python train.py --train_examples=45211 --image_size=48 --encoder_head_dim=64 --encoder_bias="none" --encoder_parallel_block=false --encoder_layers=6 --norm_pix_loss=false --init="torch_default" --grad_clip=3.0 --steps=9900 --lr_schedule="cosine" --final_lr_fraction=0.05 --warmup_steps=290 --adamw_weight_decay_other_params=0.05
Rows from block 2 of the encoder, named by matrix and row number. Each number is 200 + 30 x the weight over its row's rms, rounded and kept within 0 to 999. All counts start at 0. After the name is the row's rms in percent of the matrix's.
# k: attention key (encoder.blocks.2.attn.k.weight, 192x384), inputs 0-383
k.101,096,177,156,145,159,111,144,162,149,225,202,199,198,238,217,201,257,175,161,213,217,201,204,160,219,163,244,190,171,206,199,188,177,193,175,204,233,210,205,214,213,177,186,179,213,146,177,167,179,180,221,209,228,208,225,219,183,164,204,200,149,232,203,171,220,209,120,133,173,231,176,200,231,142,131,229,181,182,189,187,190,221,226,188,158,198,226,205,200,196,219,195,217,167,187,203,171,202,215,209,197,179,173,186,161,181,116,183,181,197,219,224,189,180,135,156,199,190,220,199,169,227,224,206,187,176,172,175,170,215,173,215,209,182,172,221,147,212,162,164,201,195,188,215,211,177,232,246,208,166,246,187,196,197,239,179,158,178,162,265,204,253,203,161,214,187,210,191,170,201,202,213,244,200,188,176,182,201,199,188,154,185,166,157,202,208,169,213,155,195,223,124,228,149,196,216,222,256,233,226,185,192,176,200,202,173,143,184,145,162,162,191,200,190,200,192,189,222,218,170,194,196,163,281,211,215,185,178,207,211,190,198,183,235,216,194,196,166,144,185,168,146,189,176,236,120,107,271,222,273,254,234,171,192,202,157,206,189,243,243,207,155,223,201,210,239,229,214,212,191,209,168,217,186,183,191,198,184,205,169,182,236,216,248,197,188,171,216,239,198,216,200,174,208,198,249,229,230,231,254,242,233,192,204,163,247,224,193,236,255,254,217,176,169,184,181,150,177,186,201,176,224,228,186,169,180,192,179,221,170,169,181,227,196,157,190,142,186,231,200,230,208,193,212,202,219,176,223,214,205,240,190,193,204,231,180,218,202,220,239,202,177,176,132,280,212,167,158,179,194,163,182,228,208,216,232,154,201,232,266,184,214,187,119,139
k.102,089,145,147,228,200,210,210,176,195,202,188,179,137,184,169,184,186,151,141,141,113,192,138,116,198,195,199,188,162,188,245,148,159,172,227,203,205,199,167,201,192,187,198,241,193,204,200,216,175,148,168,195,190,188,179,199,206,212,184,203,253,180,231,146,239,240,164,165,179,254,199,123,216,222,215,227,200,199,207,164,188,192,220,225,230,185,235,232,253,219,188,219,280,228,190,205,237,148,151,157,191,196,228,247,200,219,229,237,230,195,216,225,255,235,270,190,213,171,221,163,187,247,227,177,196,258,164,263,227,267,221,204,200,215,228,222,201,202,200,185,193,218,172,160,150,232,225,190,241,149,163,163,210,234,194,189,203,256,207,166,230,181,235,236,208,168,204,220,205,209,218,238,236,221,243,239,171,200,208,157,186,198,191,158,202,217,143,210,234,204,197,218,218,210,248,264,249,207,192,205,216,200,141,181,196,182,160,172,206,213,246,208,221,190,247,251,197,169,222,153,186,201,215,197,222,188,229,203,224,190,215,227,217,195,135,235,192,264,209,166,218,154,202,231,217,191,217,173,198,232,204,222,189,220,177,195,187,173,212,214,229,180,180,220,168,194,207,198,201,247,206,160,236,205,221,200,208,162,212,187,221,182,188,183,189,215,197,264,209,150,157,180,213,230,209,264,243,233,203,223,201,151,194,199,159,165,180,198,172,158,172,183,191,184,217,182,211,185,109,181,204,205,240,177,154,164,235,200,203,188,210,262,182,194,173,192,222,195,135,223,169,190,230,180,149,117,206,224,193,162,219,212,236,190,175,160,209,207,244,235,196,255,236,206,234,193,261,226,194,161,238,207,221,183,215,188,213,197,224,165,178,195,199,200,196
k.103,084,284,232,182,145,176,194,193,203,234,263,298,215,274,205,203,270,153,232,236,191,161,181,197,223,214,199,186,152,151,206,171,217,245,243,207,211,275,169,232,201,203,206,181,216,241,176,191,223,218,100,210,187,167,190,187,198,170,200,194,187,183,202,152,229,191,172,222,148,214,201,165,230,211,215,199,208,170,209,245,225,265,216,156,177,250,168,210,211,217,190,225,157,195,192,202,200,202,267,213,210,198,189,142,155,138,175,165,168,208,212,222,227,237,235,267,198,222,202,224,222,205,185,192,221,213,167,268,244,184,242,239,228,150,216,186,204,172,235,133,155,218,152,213,223,162,190,231,215,213,208,186,218,220,216,197,190,165,240,178,207,233,184,193,154,206,193,163,237,188,205,242,166,214,192,188,246,173,174,205,158,209,184,251,190,218,196,150,240,165,209,223,183,194,201,199,191,206,172,207,232,184,179,212,178,162,153,161,164,148,179,203,198,194,199,191,168,174,227,258,156,145,265,159,238,200,167,231,175,200,172,225,179,217,255,179,217,188,217,205,175,251,226,201,255,161,211,163,132,149,200,191,186,198,174,199,170,157,161,240,175,150,194,178,204,183,184,238,193,213,195,220,220,181,220,171,210,243,228,186,177,185,176,186,204,200,236,153,208,144,180,206,195,228,246,271,225,233,228,208,216,243,186,195,225,167,229,163,235,222,245,193,216,208,191,251,188,179,213,167,203,205,217,258,230,182,154,183,218,190,201,184,257,169,239,192,156,200,234,201,189,241,179,231,196,252,223,210,198,218,180,211,197,239,207,169,177,191,215,163,193,183,181,168,179,187,219,196,186,189,205,182,159,256,190,256,181,201,214,207,216,212,172,192,215
k.104,119,269,266,192,201,159,185,231,214,212,165,185,251,230,192,194,212,234,200,215,223,237,258,217,239,136,180,271,167,232,142,235,240,210,171,183,216,223,214,210,198,203,234,229,227,186,179,215,227,195,254,215,219,222,181,194,188,172,202,174,147,234,153,163,149,155,231,143,192,190,215,166,178,151,204,227,173,241,172,210,183,197,171,152,148,192,194,191,188,174,148,199,164,174,214,180,171,222,244,248,218,253,235,207,174,216,204,210,232,183,199,179,168,209,119,168,193,175,215,176,241,151,185,261,183,197,248,166,235,165,225,161,187,307,207,204,191,253,194,179,221,217,228,228,211,247,176,241,233,226,185,221,218,259,222,212,249,195,162,196,188,230,166,184,223,149,215,154,201,245,164,178,153,210,258,190,199,196,223,178,280,200,191,203,199,234,182,159,177,207,208,139,198,224,179,142,159,153,174,160,161,195,169,161,214,182,183,168,195,207,137,220,176,220,196,184,190,218,202,187,226,185,244,242,192,186,198,233,202,249,194,204,194,220,158,200,180,203,203,199,198,198,225,204,148,197,195,204,200,216,247,230,193,208,219,218,222,189,238,217,163,169,216,160,191,238,162,196,244,227,213,171,118,207,208,192,207,185,207,190,227,223,211,142,217,212,236,124,168,287,257,271,252,220,228,235,194,219,239,208,186,218,204,165,221,240,216,217,180,209,212,197,170,187,224,214,169,215,250,183,228,165,185,217,217,178,184,242,232,219,199,195,202,232,208,191,205,218,214,191,189,214,143,171,209,221,159,197,236,235,195,202,162,180,185,223,220,210,249,207,219,180,188,225,217,225,154,227,151,241,166,198,193,214,198,194,209,194,213,230,189,205,217,163,160
k.105,123,222,238,265,235,208,179,187,167,191,235,198,159,235,195,195,154,171,186,173,163,185,164,164,157,215,201,202,191,149,189,219,163,189,248,188,224,203,186,223,209,163,181,164,235,206,177,205,174,204,217,196,221,186,151,213,239,232,196,232,240,190,270,213,189,207,217,185,255,230,177,140,233,238,252,231,223,146,238,242,185,212,193,204,215,213,216,189,201,196,181,207,229,230,174,204,278,119,174,189,212,239,234,227,209,193,197,221,190,188,251,252,223,208,256,220,213,248,246,188,199,277,241,131,187,224,215,193,214,235,213,226,192,183,162,170,165,157,208,204,194,183,188,163,181,170,153,167,203,178,254,183,164,206,185,178,224,161,186,197,231,169,192,258,222,206,186,198,202,210,157,196,214,180,185,236,192,170,180,193,190,183,209,167,187,179,208,190,209,149,237,223,222,184,248,281,293,221,219,191,231,161,162,172,209,171,205,227,218,226,237,231,251,204,222,203,226,163,217,203,167,169,229,171,215,222,221,226,232,259,194,232,218,197,173,187,229,201,218,199,229,147,198,196,223,239,203,222,185,193,186,205,206,197,205,130,210,226,193,210,202,189,176,173,200,185,195,195,128,167,184,173,292,158,215,199,178,176,249,212,163,260,147,223,205,195,182,284,206,132,141,159,162,230,189,237,204,190,199,185,178,140,170,184,149,155,182,197,161,208,189,175,193,187,204,210,200,181,160,195,176,189,213,180,239,212,183,216,169,213,259,251,207,173,181,222,186,186,178,215,156,179,213,272,169,177,192,202,180,155,201,221,234,208,165,178,208,204,169,222,216,230,228,214,229,232,241,202,285,152,238,214,197,192,215,183,247,192,225,190,233,197,221,247,210
k.106,108,156,209,188,171,164,202,186,183,195,164,216,223,183,176,184,174,219,178,221,210,161,207,242,239,127,201,220,182,234,229,198,241,211,161,225,137,231,197,240,225,223,131,135,179,189,116,192,178,241,268,231,189,196,170,179,174,212,183,232,166,199,177,171,220,186,245,163,173,195,214,176,192,194,250,199,171,206,216,221,165,254,201,198,157,137,198,161,195,196,162,171,120,208,213,175,160,236,230,247,226,222,198,200,162,226,211,222,272,220,186,178,229,212,223,171,240,172,178,207,234,221,164,257,165,177,195,181,165,202,215,172,209,267,202,198,180,200,207,183,181,229,250,217,216,204,229,207,191,249,193,238,208,193,176,237,210,225,224,196,213,214,241,189,172,217,190,219,204,234,175,222,207,154,249,167,197,230,175,203,208,262,192,230,199,153,225,196,246,165,191,230,192,152,124,102,122,185,164,206,178,220,215,194,190,224,183,149,218,190,207,194,209,216,241,175,177,184,210,171,180,198,235,131,215,204,253,233,207,171,242,205,190,242,205,166,167,260,214,177,195,247,218,186,181,168,198,195,212,193,248,186,186,226,239,265,228,211,222,192,150,167,175,193,165,201,169,218,266,243,199,195,216,199,207,157,224,162,180,168,200,212,215,189,168,210,231,174,173,306,242,203,191,128,197,199,206,192,267,197,161,184,193,159,254,197,192,190,201,158,186,214,207,218,184,167,215,230,228,183,220,206,225,193,181,178,133,168,210,209,177,246,186,236,231,186,152,219,197,200,172,233,195,195,201,233,179,205,193,193,189,189,196,186,237,209,193,200,225,195,165,222,174,197,233,222,185,232,227,267,168,199,188,175,237,190,170,233,199,160,151,238,182,184,159
k.107,116,279,246,213,216,192,188,226,226,225,288,241,228,274,223,229,256,228,226,268,243,183,215,188,218,222,196,207,232,220,205,171,173,217,282,185,210,232,214,232,217,230,226,158,228,193,180,207,227,235,144,226,171,189,226,236,179,168,208,229,195,167,224,191,196,197,189,230,204,201,209,252,222,231,158,160,187,142,230,241,258,200,211,261,239,203,170,190,204,227,169,219,175,186,155,284,228,181,222,209,200,134,133,130,170,193,127,131,164,192,189,155,241,190,199,269,161,200,203,192,232,195,181,188,202,198,172,216,164,217,166,213,205,166,120,195,149,174,211,228,231,153,178,203,169,181,170,211,189,196,223,224,197,138,201,199,184,177,220,178,209,215,177,203,172,196,184,212,201,174,195,182,189,216,139,262,230,224,185,240,236,172,219,217,205,185,165,169,174,171,200,191,185,201,225,228,212,225,199,186,222,171,207,203,213,222,216,196,229,165,185,173,216,219,231,233,187,246,216,216,216,166,251,193,246,224,190,198,159,213,166,204,193,208,207,226,233,180,173,196,212,260,178,212,243,185,206,211,192,113,203,182,226,213,202,220,176,206,178,216,192,175,191,146,193,234,220,238,171,189,220,226,240,243,173,193,197,229,164,196,164,236,193,233,210,150,155,216,227,152,167,141,166,238,226,224,191,223,205,196,199,203,174,212,177,173,228,210,221,192,234,160,172,201,200,223,201,165,197,251,178,182,219,218,234,209,156,162,151,188,207,179,198,183,211,231,212,161,203,207,193,223,247,198,160,226,220,222,169,154,222,207,236,217,159,209,156,209,145,219,172,158,182,178,147,199,156,179,218,168,258,207,196,205,192,180,202,167,179,189,290,173,252,224,204
k.108,094,198,168,116,128,155,166,180,188,202,164,207,194,209,174,211,257,253,204,249,196,190,243,207,189,182,189,157,180,188,188,202,211,156,175,200,188,205,207,260,231,212,219,224,165,182,202,213,225,216,220,205,171,226,181,207,153,128,254,183,197,212,173,179,236,224,191,181,130,148,197,210,209,171,235,203,191,244,170,212,199,165,172,234,197,202,201,189,214,236,233,207,182,212,216,152,168,281,256,255,198,180,170,172,187,177,159,175,175,208,177,184,165,200,181,190,195,190,202,184,214,153,205,214,223,150,222,193,191,155,255,237,206,156,229,239,195,149,196,241,195,201,212,218,250,206,228,217,190,216,203,227,185,164,175,208,174,223,186,249,152,185,184,148,182,197,238,161,225,199,199,194,145,142,161,146,210,219,227,201,208,186,200,208,165,177,193,190,178,277,185,206,201,236,209,172,197,259,225,240,214,246,202,223,210,225,207,195,206,227,187,159,187,146,177,152,200,195,202,192,213,247,144,180,237,212,179,239,208,210,234,153,203,220,207,226,168,186,197,197,182,239,218,209,117,207,180,230,233,183,225,181,199,210,168,250,192,150,255,190,137,203,216,187,180,196,209,163,209,244,206,228,164,226,173,205,204,179,156,245,201,219,222,152,217,228,168,128,258,209,202,218,184,182,181,189,206,218,207,246,223,243,205,211,213,239,219,208,223,256,197,245,245,205,169,162,196,223,208,189,212,228,161,160,208,200,202,210,237,179,160,150,249,212,199,224,208,218,148,209,187,211,228,189,202,176,223,215,223,225,252,184,201,224,204,230,244,219,188,195,160,180,196,179,170,189,140,202,170,173,127,206,199,201,209,215,160,216,194,149,164,172,168,84,109