Rows from block 2 of the encoder of a small masked image model, named by matrix and row number. Rows with one number belong to one neuron. Each number is 50 + 15 x the weight over its row's rms, rounded and kept within 0 to 99. All counts start at 0.
Before each neuron's rows are labels from the 100 images, of 14848, where the neuron reaches its highest value: "peak at" is the part of the image that holds the peak. Only what is clearly more common there than usual is listed. The data: photos of plants and fungi (iNaturalist).
# fc1: MLP up (encoder.blocks.2.mlp.fc1.weight, 768x384), inputs 288-383
# fc2: MLP down (encoder.blocks.2.mlp.fc2.weight, 384x768, transposed), outputs 288-383

peak at: top left
fc1.416:43 38 48 62 72 55 48 59 52 28 47 66 70 67 32 59 63 61 45 56 65 59 58 33 59 48 45 57 62 49 57 67 58 19 61 44 49 32 39 56 45 39 39 50 63 57 48 43 59 36 65 60 74 58 34 55 30 75 50 67 53 57 56 33 58 51 60 40 62 42 64 54 45 45 74 26 49 22 46 56 72 51 42 54 55 53 53 34 46 49 61 48 74 48 48 33
fc2.416:52 68 63 38 44 37 70 38 58 55 45 30 34 30 76 61 47 67 57 49 42 14 24 75 35 51 57 36 63 54 69 42 51 67 58 50 50 64 43 68 70 54 52 47 48 21 32 74 43 75 58 44 30 67 65 36 54 51 85 43 37 54 58 33 36 43 40 52 43 61 45 44 36 36 50 50 56 71 62 44 31 46 59 22 27 43 43 48 56 34 51 26 39 47 23 23

peak at: bottom left; middle left
fc1.646:62 53 36 56 71 50 69 71 58 32 72 41 72 53 47 57 46 41 39 72 43 43 51 79 34 49 86 25 50 18 66 58 69 41 40 48 44 58 52 58 52 23 24 53 43 58 63 48 42 30 50 39 39 61 53 36 35 51 55 29 63 74 47 36 46 15 44 53 56 40 39 73 57 40 33 72 69 41 48 72 57 57 79 35 53 69 34 41 67 80 40 40 47 45 32 43
fc2.646:37 43 41 63 46 42 18 45 61 68 27 66 37 51 24 45 47 63 45 13 23 99 36 41 21 93 43 34 33 86 61 35 71 60 46 49 37 62 31 43 12 45 86 32 37 29 21 51 60 68 52 40 51 49 32 66 62 34 62 22 69 49 53 39 75 68 39 56 72 82 55 70 29 41 33 55 59 30 33 47 48 36 58 62 52 50 46 44 43 51 39 37 31 45 44 72

peak at: top left
fc1.16:10 14 30 54 65 67 26 66 50 54 61 39 62 83 64 46 74 53 44 51 53 76 73 38 48 51 80 72 56 54 38 70 60 29 51 44 57 43 32 44 49 43 53 34 74 45 57 39 64 50 54 66 53 67 65 65 69 58 49 52 67 72 51 48 45 51 67 51 62 19 69 52 40 52 53 35 70 15 58 40 64 42 49 60 62 65 65 17 57 37 47 53 48 34 49 40
fc2.16:60 50 62 29 58 28 80 44 68 36 49 41 36 29 39 67 46 61 61 45 46 14 28 55 36 68 30 36 58 37 70 48 61 59 54 49 29 35 48 35 47 34 54 61 27 48 45 76 44 44 59 56 56 50 47 41 42 39 74 77 41 41 55 31 78 62 34 43 55 72 47 51 53 50 61 53 39 70 50 63 45 40 19 53 23 46 63 60 24 46 69 27 33 55 54 51

peak at: centre; middle left
fc1.277:21 59 57 39 32 43 30 29 58 31 54 38 72 44 16 56 60 63 65 61 41 61 48 49 89 52 36 56 56 36 60 44 44 55 37 21 41 61 53 73 48 69 45 29 55 61 37 39 44 39 74 40 36 23 64 80 48 57 44 56 39 45 51 41 36 79 76 40 59 65 60 57 68 60 40 43 60 60 68 39 66 41 44 72 54 41 59 57 40 27 52 46 41 44 45 48
fc2.277:61 51 52 57 73 53 99 40 39 51 52 76 38 54 57 42 53 39 46 52 52 45 62 52 31 57 64 46 54 63 55 67 55 52 78 75 61 63 33 23 55 29 39 47 72 34 74 72 51 58 47 58 65 86 24 39 52 58 62 38 49 31 51 55 60 41 09 68 46 51 36 32 45 52 61 50 12 45 50 49 37 61 28 23 73 38 59 42 34 86 48 66 64 38 36 82

peak at: bottom left
fc1.337:55 47 46 58 42 49 68 31 63 54 49 43 56 32 40 81 40 43 51 43 28 40 30 22 66 57 41 50 81 15 67 46 56 67 30 43 13 50 45 61 42 63 18 37 55 57 58 69 40 65 22 39 48 57 69 18 21 47 39 58 45 37 32 39 42 56 34 46 48 52 68 35 41 59 44 42 52 66 56 35 83 45 52 48 88 35 22 94 63 65 41 37 65 57 55 44
fc2.337:54 34 51 34 68 57 31 51 35 34 49 76 48 82 63 10 67 50 49 54 65 79 67 41 40 54 49 48 29 72 31 52 52 43 60 38 77 91 45 51 66 20 50 40 39 64 32 46 43 57 46 46 48 29 48 79 52 69 32 23 65 49 77 50 60 43 57 52 56 67 47 55 68 51 40 45 51 65 45 41 29 54 55 74 62 65 66 25 25 43 52 47 47 65 54 23

peak at: top left; top right
fc1.616:39 31 57 49 57 44 43 62 56 64 61 49 41 31 64 43 58 51 54 36 48 42 48 48 55 68 38 59 57 62 37 34 54 84 26 45 23 19 56 49 31 59 34 66 61 43 62 58 40 53 24 48 28 46 57 42 51 59 50 56 27 48 47 63 47 28 24 61 62 44 30 73 61 48 36 43 58 39 61 42 55 52 63 64 61 44 64 43 50 56 50 47 31 52 41 19
fc2.616:37 59 52 56 44 41 72 54 50 38 41 83 66 56 36 49 59 72 51 51 53 35 39 22 58 51 27 59 41 54 42 60 72 52 59 76 67 67 48 74 49 64 41 68 50 30 35 48 25 38 26 43 64 32 85 36 57 38 65 57 34 65 58 60 66 72 59 46 39 51 64 37 25 57 65 42 64 44 46 49 69 51 46 43 42 61 45 50 37 33 61 62 70 63 49 79

peak at: top left
fc1.628:58 36 44 30 51 51 52 64 45 43 47 50 74 77 46 48 66 75 46 50 80 72 57 43 57 78 33 44 70 44 50 44 62 22 43 52 26 53 40 42 52 42 63 44 60 57 72 33 58 53 77 54 64 42 57 49 62 64 51 50 52 80 49 56 89 43 39 57 61 32 61 48 44 46 56 31 80 35 74 53 42 35 21 13 59 68 65 57 51 49 64 61 48 37 56 47
fc2.628:48 36 81 60 59 36 46 34 58 64 49 29 37 46 57 56 47 59 58 43 35 30 15 54 42 30 65 53 51 55 68 58 40 61 49 57 66 46 59 56 44 50 41 44 65 58 22 73 38 60 64 49 35 71 64 40 37 38 77 65 62 19 79 25 54 47 42 28 59 48 38 53 49 63 60 52 40 70 42 49 66 73 72 85 49 21 73 45 49 40 36 56 57 47 38 27

peak at: centre
fc1.662:70 56 63 60 57 35 35 64 43 21 54 73 21 74 70 37 31 48 74 60 55 45 75 58 38 77 43 38 20 52 62 66 59 57 63 67 52 49 44 48 65 39 47 57 51 57 38 55 21 41 41 56 54 61 67 77 64 36 46 65 42 27 27 54 71 35 48 46 69 53 35 44 30 48 65 46 55 58 71 58 37 46 45 49 62 57 57 16 48 44 36 62 56 54 17 43
fc2.662:33 26 38 37 53 55 48 61 55 76 58 30 61 43 71 54 44 28 37 47 41 41 29 69 36 23 38 61 59 58 44 56 38 49 29 39 34 52 17 41 42 59 34 29 36 61 90 63 71 71 44 41 30 39 52 26 38 72 46 51 56 70 63 62 12 71 43 53 27 71 31 54 58 44 64 42 50 48 34 34 47 53 75 38 47 61 43 53 51 46 54 35 32 62 64 44

peak at: bottom left
fc1.727:58 66 32 36 37 57 49 73 57 44 65 46 32 31 70 54 60 61 54 53 60 25 58 53 35 37 48 36 58 44 69 62 16 40 51 74 46 53 49 53 51 39 06 59 36 52 87 38 67 63 57 52 50 34 68 45 50 30 34 62 84 56 56 31 44 70 52 73 52 56 25 74 37 47 60 25 60 36 59 69 70 59 57 37 69 59 25 40 33 52 47 47 70 25 50 39
fc2.727:42 48 65 38 65 43 40 45 74 30 32 57 63 76 24 51 49 50 52 47 46 69 62 44 19 54 70 52 31 50 33 27 60 55 43 29 63 65 56 79 35 76 51 56 05 43 58 45 57 55 74 78 69 61 59 47 72 40 38 32 49 52 67 23 38 70 67 31 67 18 37 34 26 50 56 48 28 40 52 67 53 26 63 26 57 44 33 59 54 84 61 33 58 34 48 23

peak at: top left; middle left
fc1.597:81 73 38 60 69 61 50 58 76 56 65 81 64 55 53 66 78 73 57 52 43 49 54 42 44 48 51 26 31 51 27 33 60 60 36 64 35 72 51 64 44 67 50 49 40 00 49 43 66 34 22 43 48 73 55 44 56 62 45 30 52 70 63 39 53 63 63 55 47 59 72 59 72 37 62 74 44 39 73 47 66 38 45 28 70 73 43 39 73 33 70 53 33 56 38 43
fc2.597:41 47 51 60 47 57 55 44 63 50 50 35 84 64 67 57 39 36 51 50 33 43 42 45 57 38 52 61 39 38 51 39 45 27 70 31 59 28 35 48 42 21 87 50 46 60 36 81 46 64 54 45 57 47 31 41 50 52 50 44 53 42 39 49 42 38 13 55 53 73 41 11 36 57 35 33 48 73 66 25 47 45 27 83 38 51 33 54 43 46 67 60 35 30 47 38

peak at: middle right
fc1.79:00 20 47 65 51 69 77 52 47 53 52 42 58 31 63 38 43 55 65 35 45 09 41 71 42 22 40 35 28 50 54 51 68 53 45 69 48 72 58 60 40 47 26 75 65 43 57 66 34 43 34 41 20 49 53 58 30 59 35 45 57 25 57 65 46 21 51 47 23 35 52 51 76 31 47 62 58 53 61 35 73 55 57 41 31 27 38 74 72 66 63 36 44 47 46 49
fc2.79:55 46 23 60 61 47 30 26 71 51 77 75 43 61 29 57 40 53 65 37 39 87 22 35 63 75 27 72 36 41 26 55 40 66 58 38 39 39 41 26 18 30 71 23 45 55 60 32 55 43 50 61 65 57 15 37 75 43 47 36 52 55 13 57 64 85 42 50 65 47 58 29 44 71 46 41 44 45 30 50 42 51 37 52 47 73 47 35 16 66 57 57 45 65 51 70

peak at: top left; bottom left
fc1.359:50 65 84 86 81 64 79 51 56 33 57 64 79 58 82 34 50 45 75 49 52 52 55 68 36 41 53 42 43 26 50 40 33 57 46 61 65 55 64 42 39 67 54 67 49 65 38 62 60 49 58 63 55 47 59 57 39 91 36 61 61 57 72 45 31 53 34 46 21 49 91 72 73 55 57 32 55 52 33 34 34 94 43 44 60 47 35 48 51 63 34 48 38 42 51 55
fc2.359:64 40 67 39 60 68 56 35 59 63 48 44 35 40 38 57 73 40 34 48 57 40 45 38 40 44 37 71 49 75 35 60 54 31 50 38 19 56 48 59 71 41 25 79 59 50 52 54 43 32 53 32 62 51 57 27 44 21 61 69 50 35 33 49 44 47 47 88 53 43 43 46 35 64 63 46 85 53 54 63 52 33 57 65 56 50 69 74 39 47 59 56 45 52 69 52

peak at: centre; top centre
fc1.677:54 67 60 26 50 31 54 51 26 38 60 53 42 60 67 60 48 40 42 63 67 65 81 35 76 76 08 39 33 57 51 57 45 62 83 63 40 76 22 33 60 47 56 77 46 32 35 36 47 58 39 48 42 80 42 27 44 37 57 66 43 57 36 37 45 48 64 48 56 55 52 31 54 32 58 29 58 52 45 38 59 34 51 58 47 62 73 65 42 60 39 58 50 83 48 10
fc2.677:72 55 33 50 53 55 66 56 51 56 66 40 64 30 43 44 67 62 55 17 64 37 37 65 22 23 80 47 53 44 38 38 61 25 31 11 55 24 55 79 35 46 63 37 71 79 91 63 53 61 56 43 54 31 57 39 49 63 54 52 51 41 73 76 54 57 61 69 34 46 47 50 50 61 36 59 50 46 47 68 37 61 54 27 64 43 47 48 75 19 47 48 69 19 53 35

peak at: bottom left; middle left
fc1.357:63 69 67 93 53 69 53 88 70 63 71 67 92 74 72 63 69 59 80 69 76 63 37 57 77 41 37 60 59 70 59 61 55 78 80 43 54 66 32 72 44 71 57 34 68 26 80 45 41 44 34 62 31 57 35 77 57 61 51 67 50 45 54 54 55 47 16 53 36 35 65 50 34 56 55 55 61 65 48 65 57 71 35 43 54 39 56 63 47 15 42 57 40 45 56 61
fc2.357:43 46 44 21 49 48 51 35 65 79 49 47 60 50 50 67 52 48 48 71 36 51 73 45 56 52 51 53 26 70 39 64 45 33 53 51 53 38 49 69 61 37 75 47 64 52 33 36 45 40 66 24 51 26 38 32 58 51 46 58 23 59 48 27 32 46 25 48 47 64 32 23 41 66 53 54 57 68 62 38 66 45 64 62 35 53 43 42 55 47 52 46 65 54 45 46

peak at: bottom left; top left
fc1.244:58 63 76 69 71 39 56 54 74 53 65 50 66 75 64 50 48 38 49 72 33 42 55 37 47 39 61 73 55 26 56 57 38 36 48 27 36 28 28 57 52 60 30 28 77 63 45 39 42 67 44 56 33 72 56 99 73 45 42 28 56 72 64 42 53 52 63 64 47 38 66 49 57 45 37 53 59 39 50 21 52 44 08 46 69 19 40 53 43 32 36 38 52 35 40 59
fc2.244:32 52 34 55 48 67 43 42 60 41 37 28 24 21 28 48 61 46 35 41 73 57 54 35 48 66 38 37 39 71 55 58 72 54 22 34 49 57 66 29 56 40 63 68 33 56 46 69 49 49 45 47 76 45 55 13 21 53 45 59 57 34 43 63 53 61 43 57 62 57 44 51 63 44 75 21 51 35 56 72 41 53 68 44 35 77 65 60 44 46 55 42 60 44 76 31