From a checkpoint of a small masked image model: decoder layers 2.
Rows from block 3 of the encoder of a small masked image model, named by matrix and row number. Rows with one number belong to one neuron. Each number is 128 + 24 x the weight over its row's rms, rounded and kept within 0 to 255. All counts start at 0. Numbers have three digits each.
Before each neuron's rows are labels from the 100 images, of 14848, where the neuron reaches its highest value: "top examples" is what is common among them. Only what is clearly more common there than usual is listed. The data: photos of plants and fungi (iNaturalist). In brackets: how many of the 100.
# fc1: MLP up (encoder.blocks.3.mlp.fc1.weight, 768x384), inputs 308-383
# fc2: MLP down (encoder.blocks.3.mlp.fc2.weight, 384x768, transposed), outputs 308-383

top examples: order Lamiales (29)
fc1.141:178121134135124108153073153158140113091105115124124150137097145134110092120125134112146152145110127139114149055108139162128091100144106145094157124154107120112146116112131121135109159154104149118080117092145083169082101142119097
fc2.141:165139139141102132156142121116119095135129097128119120136144069139133154165164127148097144107140130178146169150103099137157104124120095146160149131115115157169149140131164082138155142095101123083112129152124128112078136142128124

top examples: order Asterales (29)
fc1.571:139152142083116112094125140135134155132143150112115156125138139126133132102074097134106153112131143145101163179119134121148131119139132114114116114114162160121100120145148079093177147086108103114162073159096094175099150157127151
fc2.571:126112106145098112121141116162146140127120106110167132105111140149121131153126113115121088153077114129145124158097130112120123096116150138131119141123148134113140145123132151131105132114174164156095132069140125127136153136095137

top examples: class Liliopsida (29)
fc1.511:136144139095162193152159142134103143153121142070107112124114125114133109126133128096144136159124128127103135154121097137103122101130135138092118154157125133101113112123132132182136135091137101123128126085131131157149123122139123
fc2.511:140137102187123157123097113113116127127141120087146107108144124140134111087124130133116166145080126126140151114150157109103128128138122114132183134131156096160086116152098110107125120138137126139112097102171139136115111130138166

top examples: order Asterales (35); family: Asteraceae (35)
fc1.262:089151111118131128152110104095151108138140130171159087106147160133106156111113103118131124161111105148114109125095110128071190091172136129118111134154150134121111120135121134111180125121123111172147150140125144131161124129127119
fc2.262:138151141153130135105128113134133174136116137138178128102097122146156139168139158131103161111133098154126106170117105089102134152119150126146072095123160136108105149148153131124179155128132127147143141152149134129093127112153136

top examples: class Liliopsida (27)
fc1.671:117140110105161087090122138157142130128089096116080133119101120160174154159118118106090131124103148123114171184119092094058162107132112138154094131175118121076153178119113125102147149128111120165101165146142140074132118154159159
fc2.671:104126134143097164149139135127057154131120155153137102128090099096109173102138118148182140162156130160077104106169167117127112145122124142106109136112157122172123053116109137114104100128161156106121137101116103111154103106141105

top examples: order Asterales (29); family: Asteraceae (28)
fc1.741:157140110122139132138119119077130143127173128138128167096101079117110116131094141129116162115126153123131147152111100124121146198137128143138157114113167164147077125096143092087143118131086106150148186140117116142163153155125109
fc2.741:186100140151096124131129116154116118100110102183138133084139163146102127140164132132129105091152089151133109147122150117154138185125154138140119155116157142147133142124107114125165124123090134091119207085107107138104134102101131

top examples: order Lamiales (27)
fc1.668:155117152154125178147085140191153130133098137138087120181132150141141118110125156140147118131160089143124158079157110100106124120148101125113139160145129121120125138163137105151167134165090111177113127116151124152110112108104125
fc2.668:139127112147124096137160094084117099127150118135156152077135086126111140130151107109091110139102148121140122168114094141100118145085170136143156136136111142137128131088108101147083124125142148101130113137096129121108102160150115

top examples: order Caryophyllales (25)
fc1.265:103082140139112133131117120125160123104112142083107159140155081110086125110126142135118128124129188143169143114131154105144121111160139119139141137178174122114119136130130160144113124141112106113131083150141129157130171153161124
fc2.265:144175127148100122125141121144098145159113128164114122104134141106122130149126102103145130131098090141119166130115118113171106129119158125174152178092112102123119120149118135108123139148145126091110177162131148081116121110109118

top examples: order Pinales (27); class Pinopsida (27)
fc1.243:144149151138092110088114168151108136138129112162119133095139088103184092129140152097128153094132134119140153169120130155142114097111126142086096151095137151129163149108131148139124118144081074173116128150125118119129140112109136
fc2.243:121128135114143112161140099160080127137143126167111150145163210136145130161120125088111126132094105131120148104134135118112131113140122126145100137141144087154165146153117154110092170147163165135094118156129151173126128150103123

top examples: order Fabales (29); family: Fabaceae (29)
fc1.374:141114152153150117159098083169142132152125144163127093148148119140092091142159142089127119094114113141156103123128154103108123107126120127131183123085097123152102137139081173108112121163116086128145103140121143141116094092131115
fc2.374:122160169123129160108100144110112118098117120121121125114120075146126139153118118137153113147137158071123136164138104152159133164121156114111115137141165134102128120151137141136108127132147126095107125117134131095124174153089113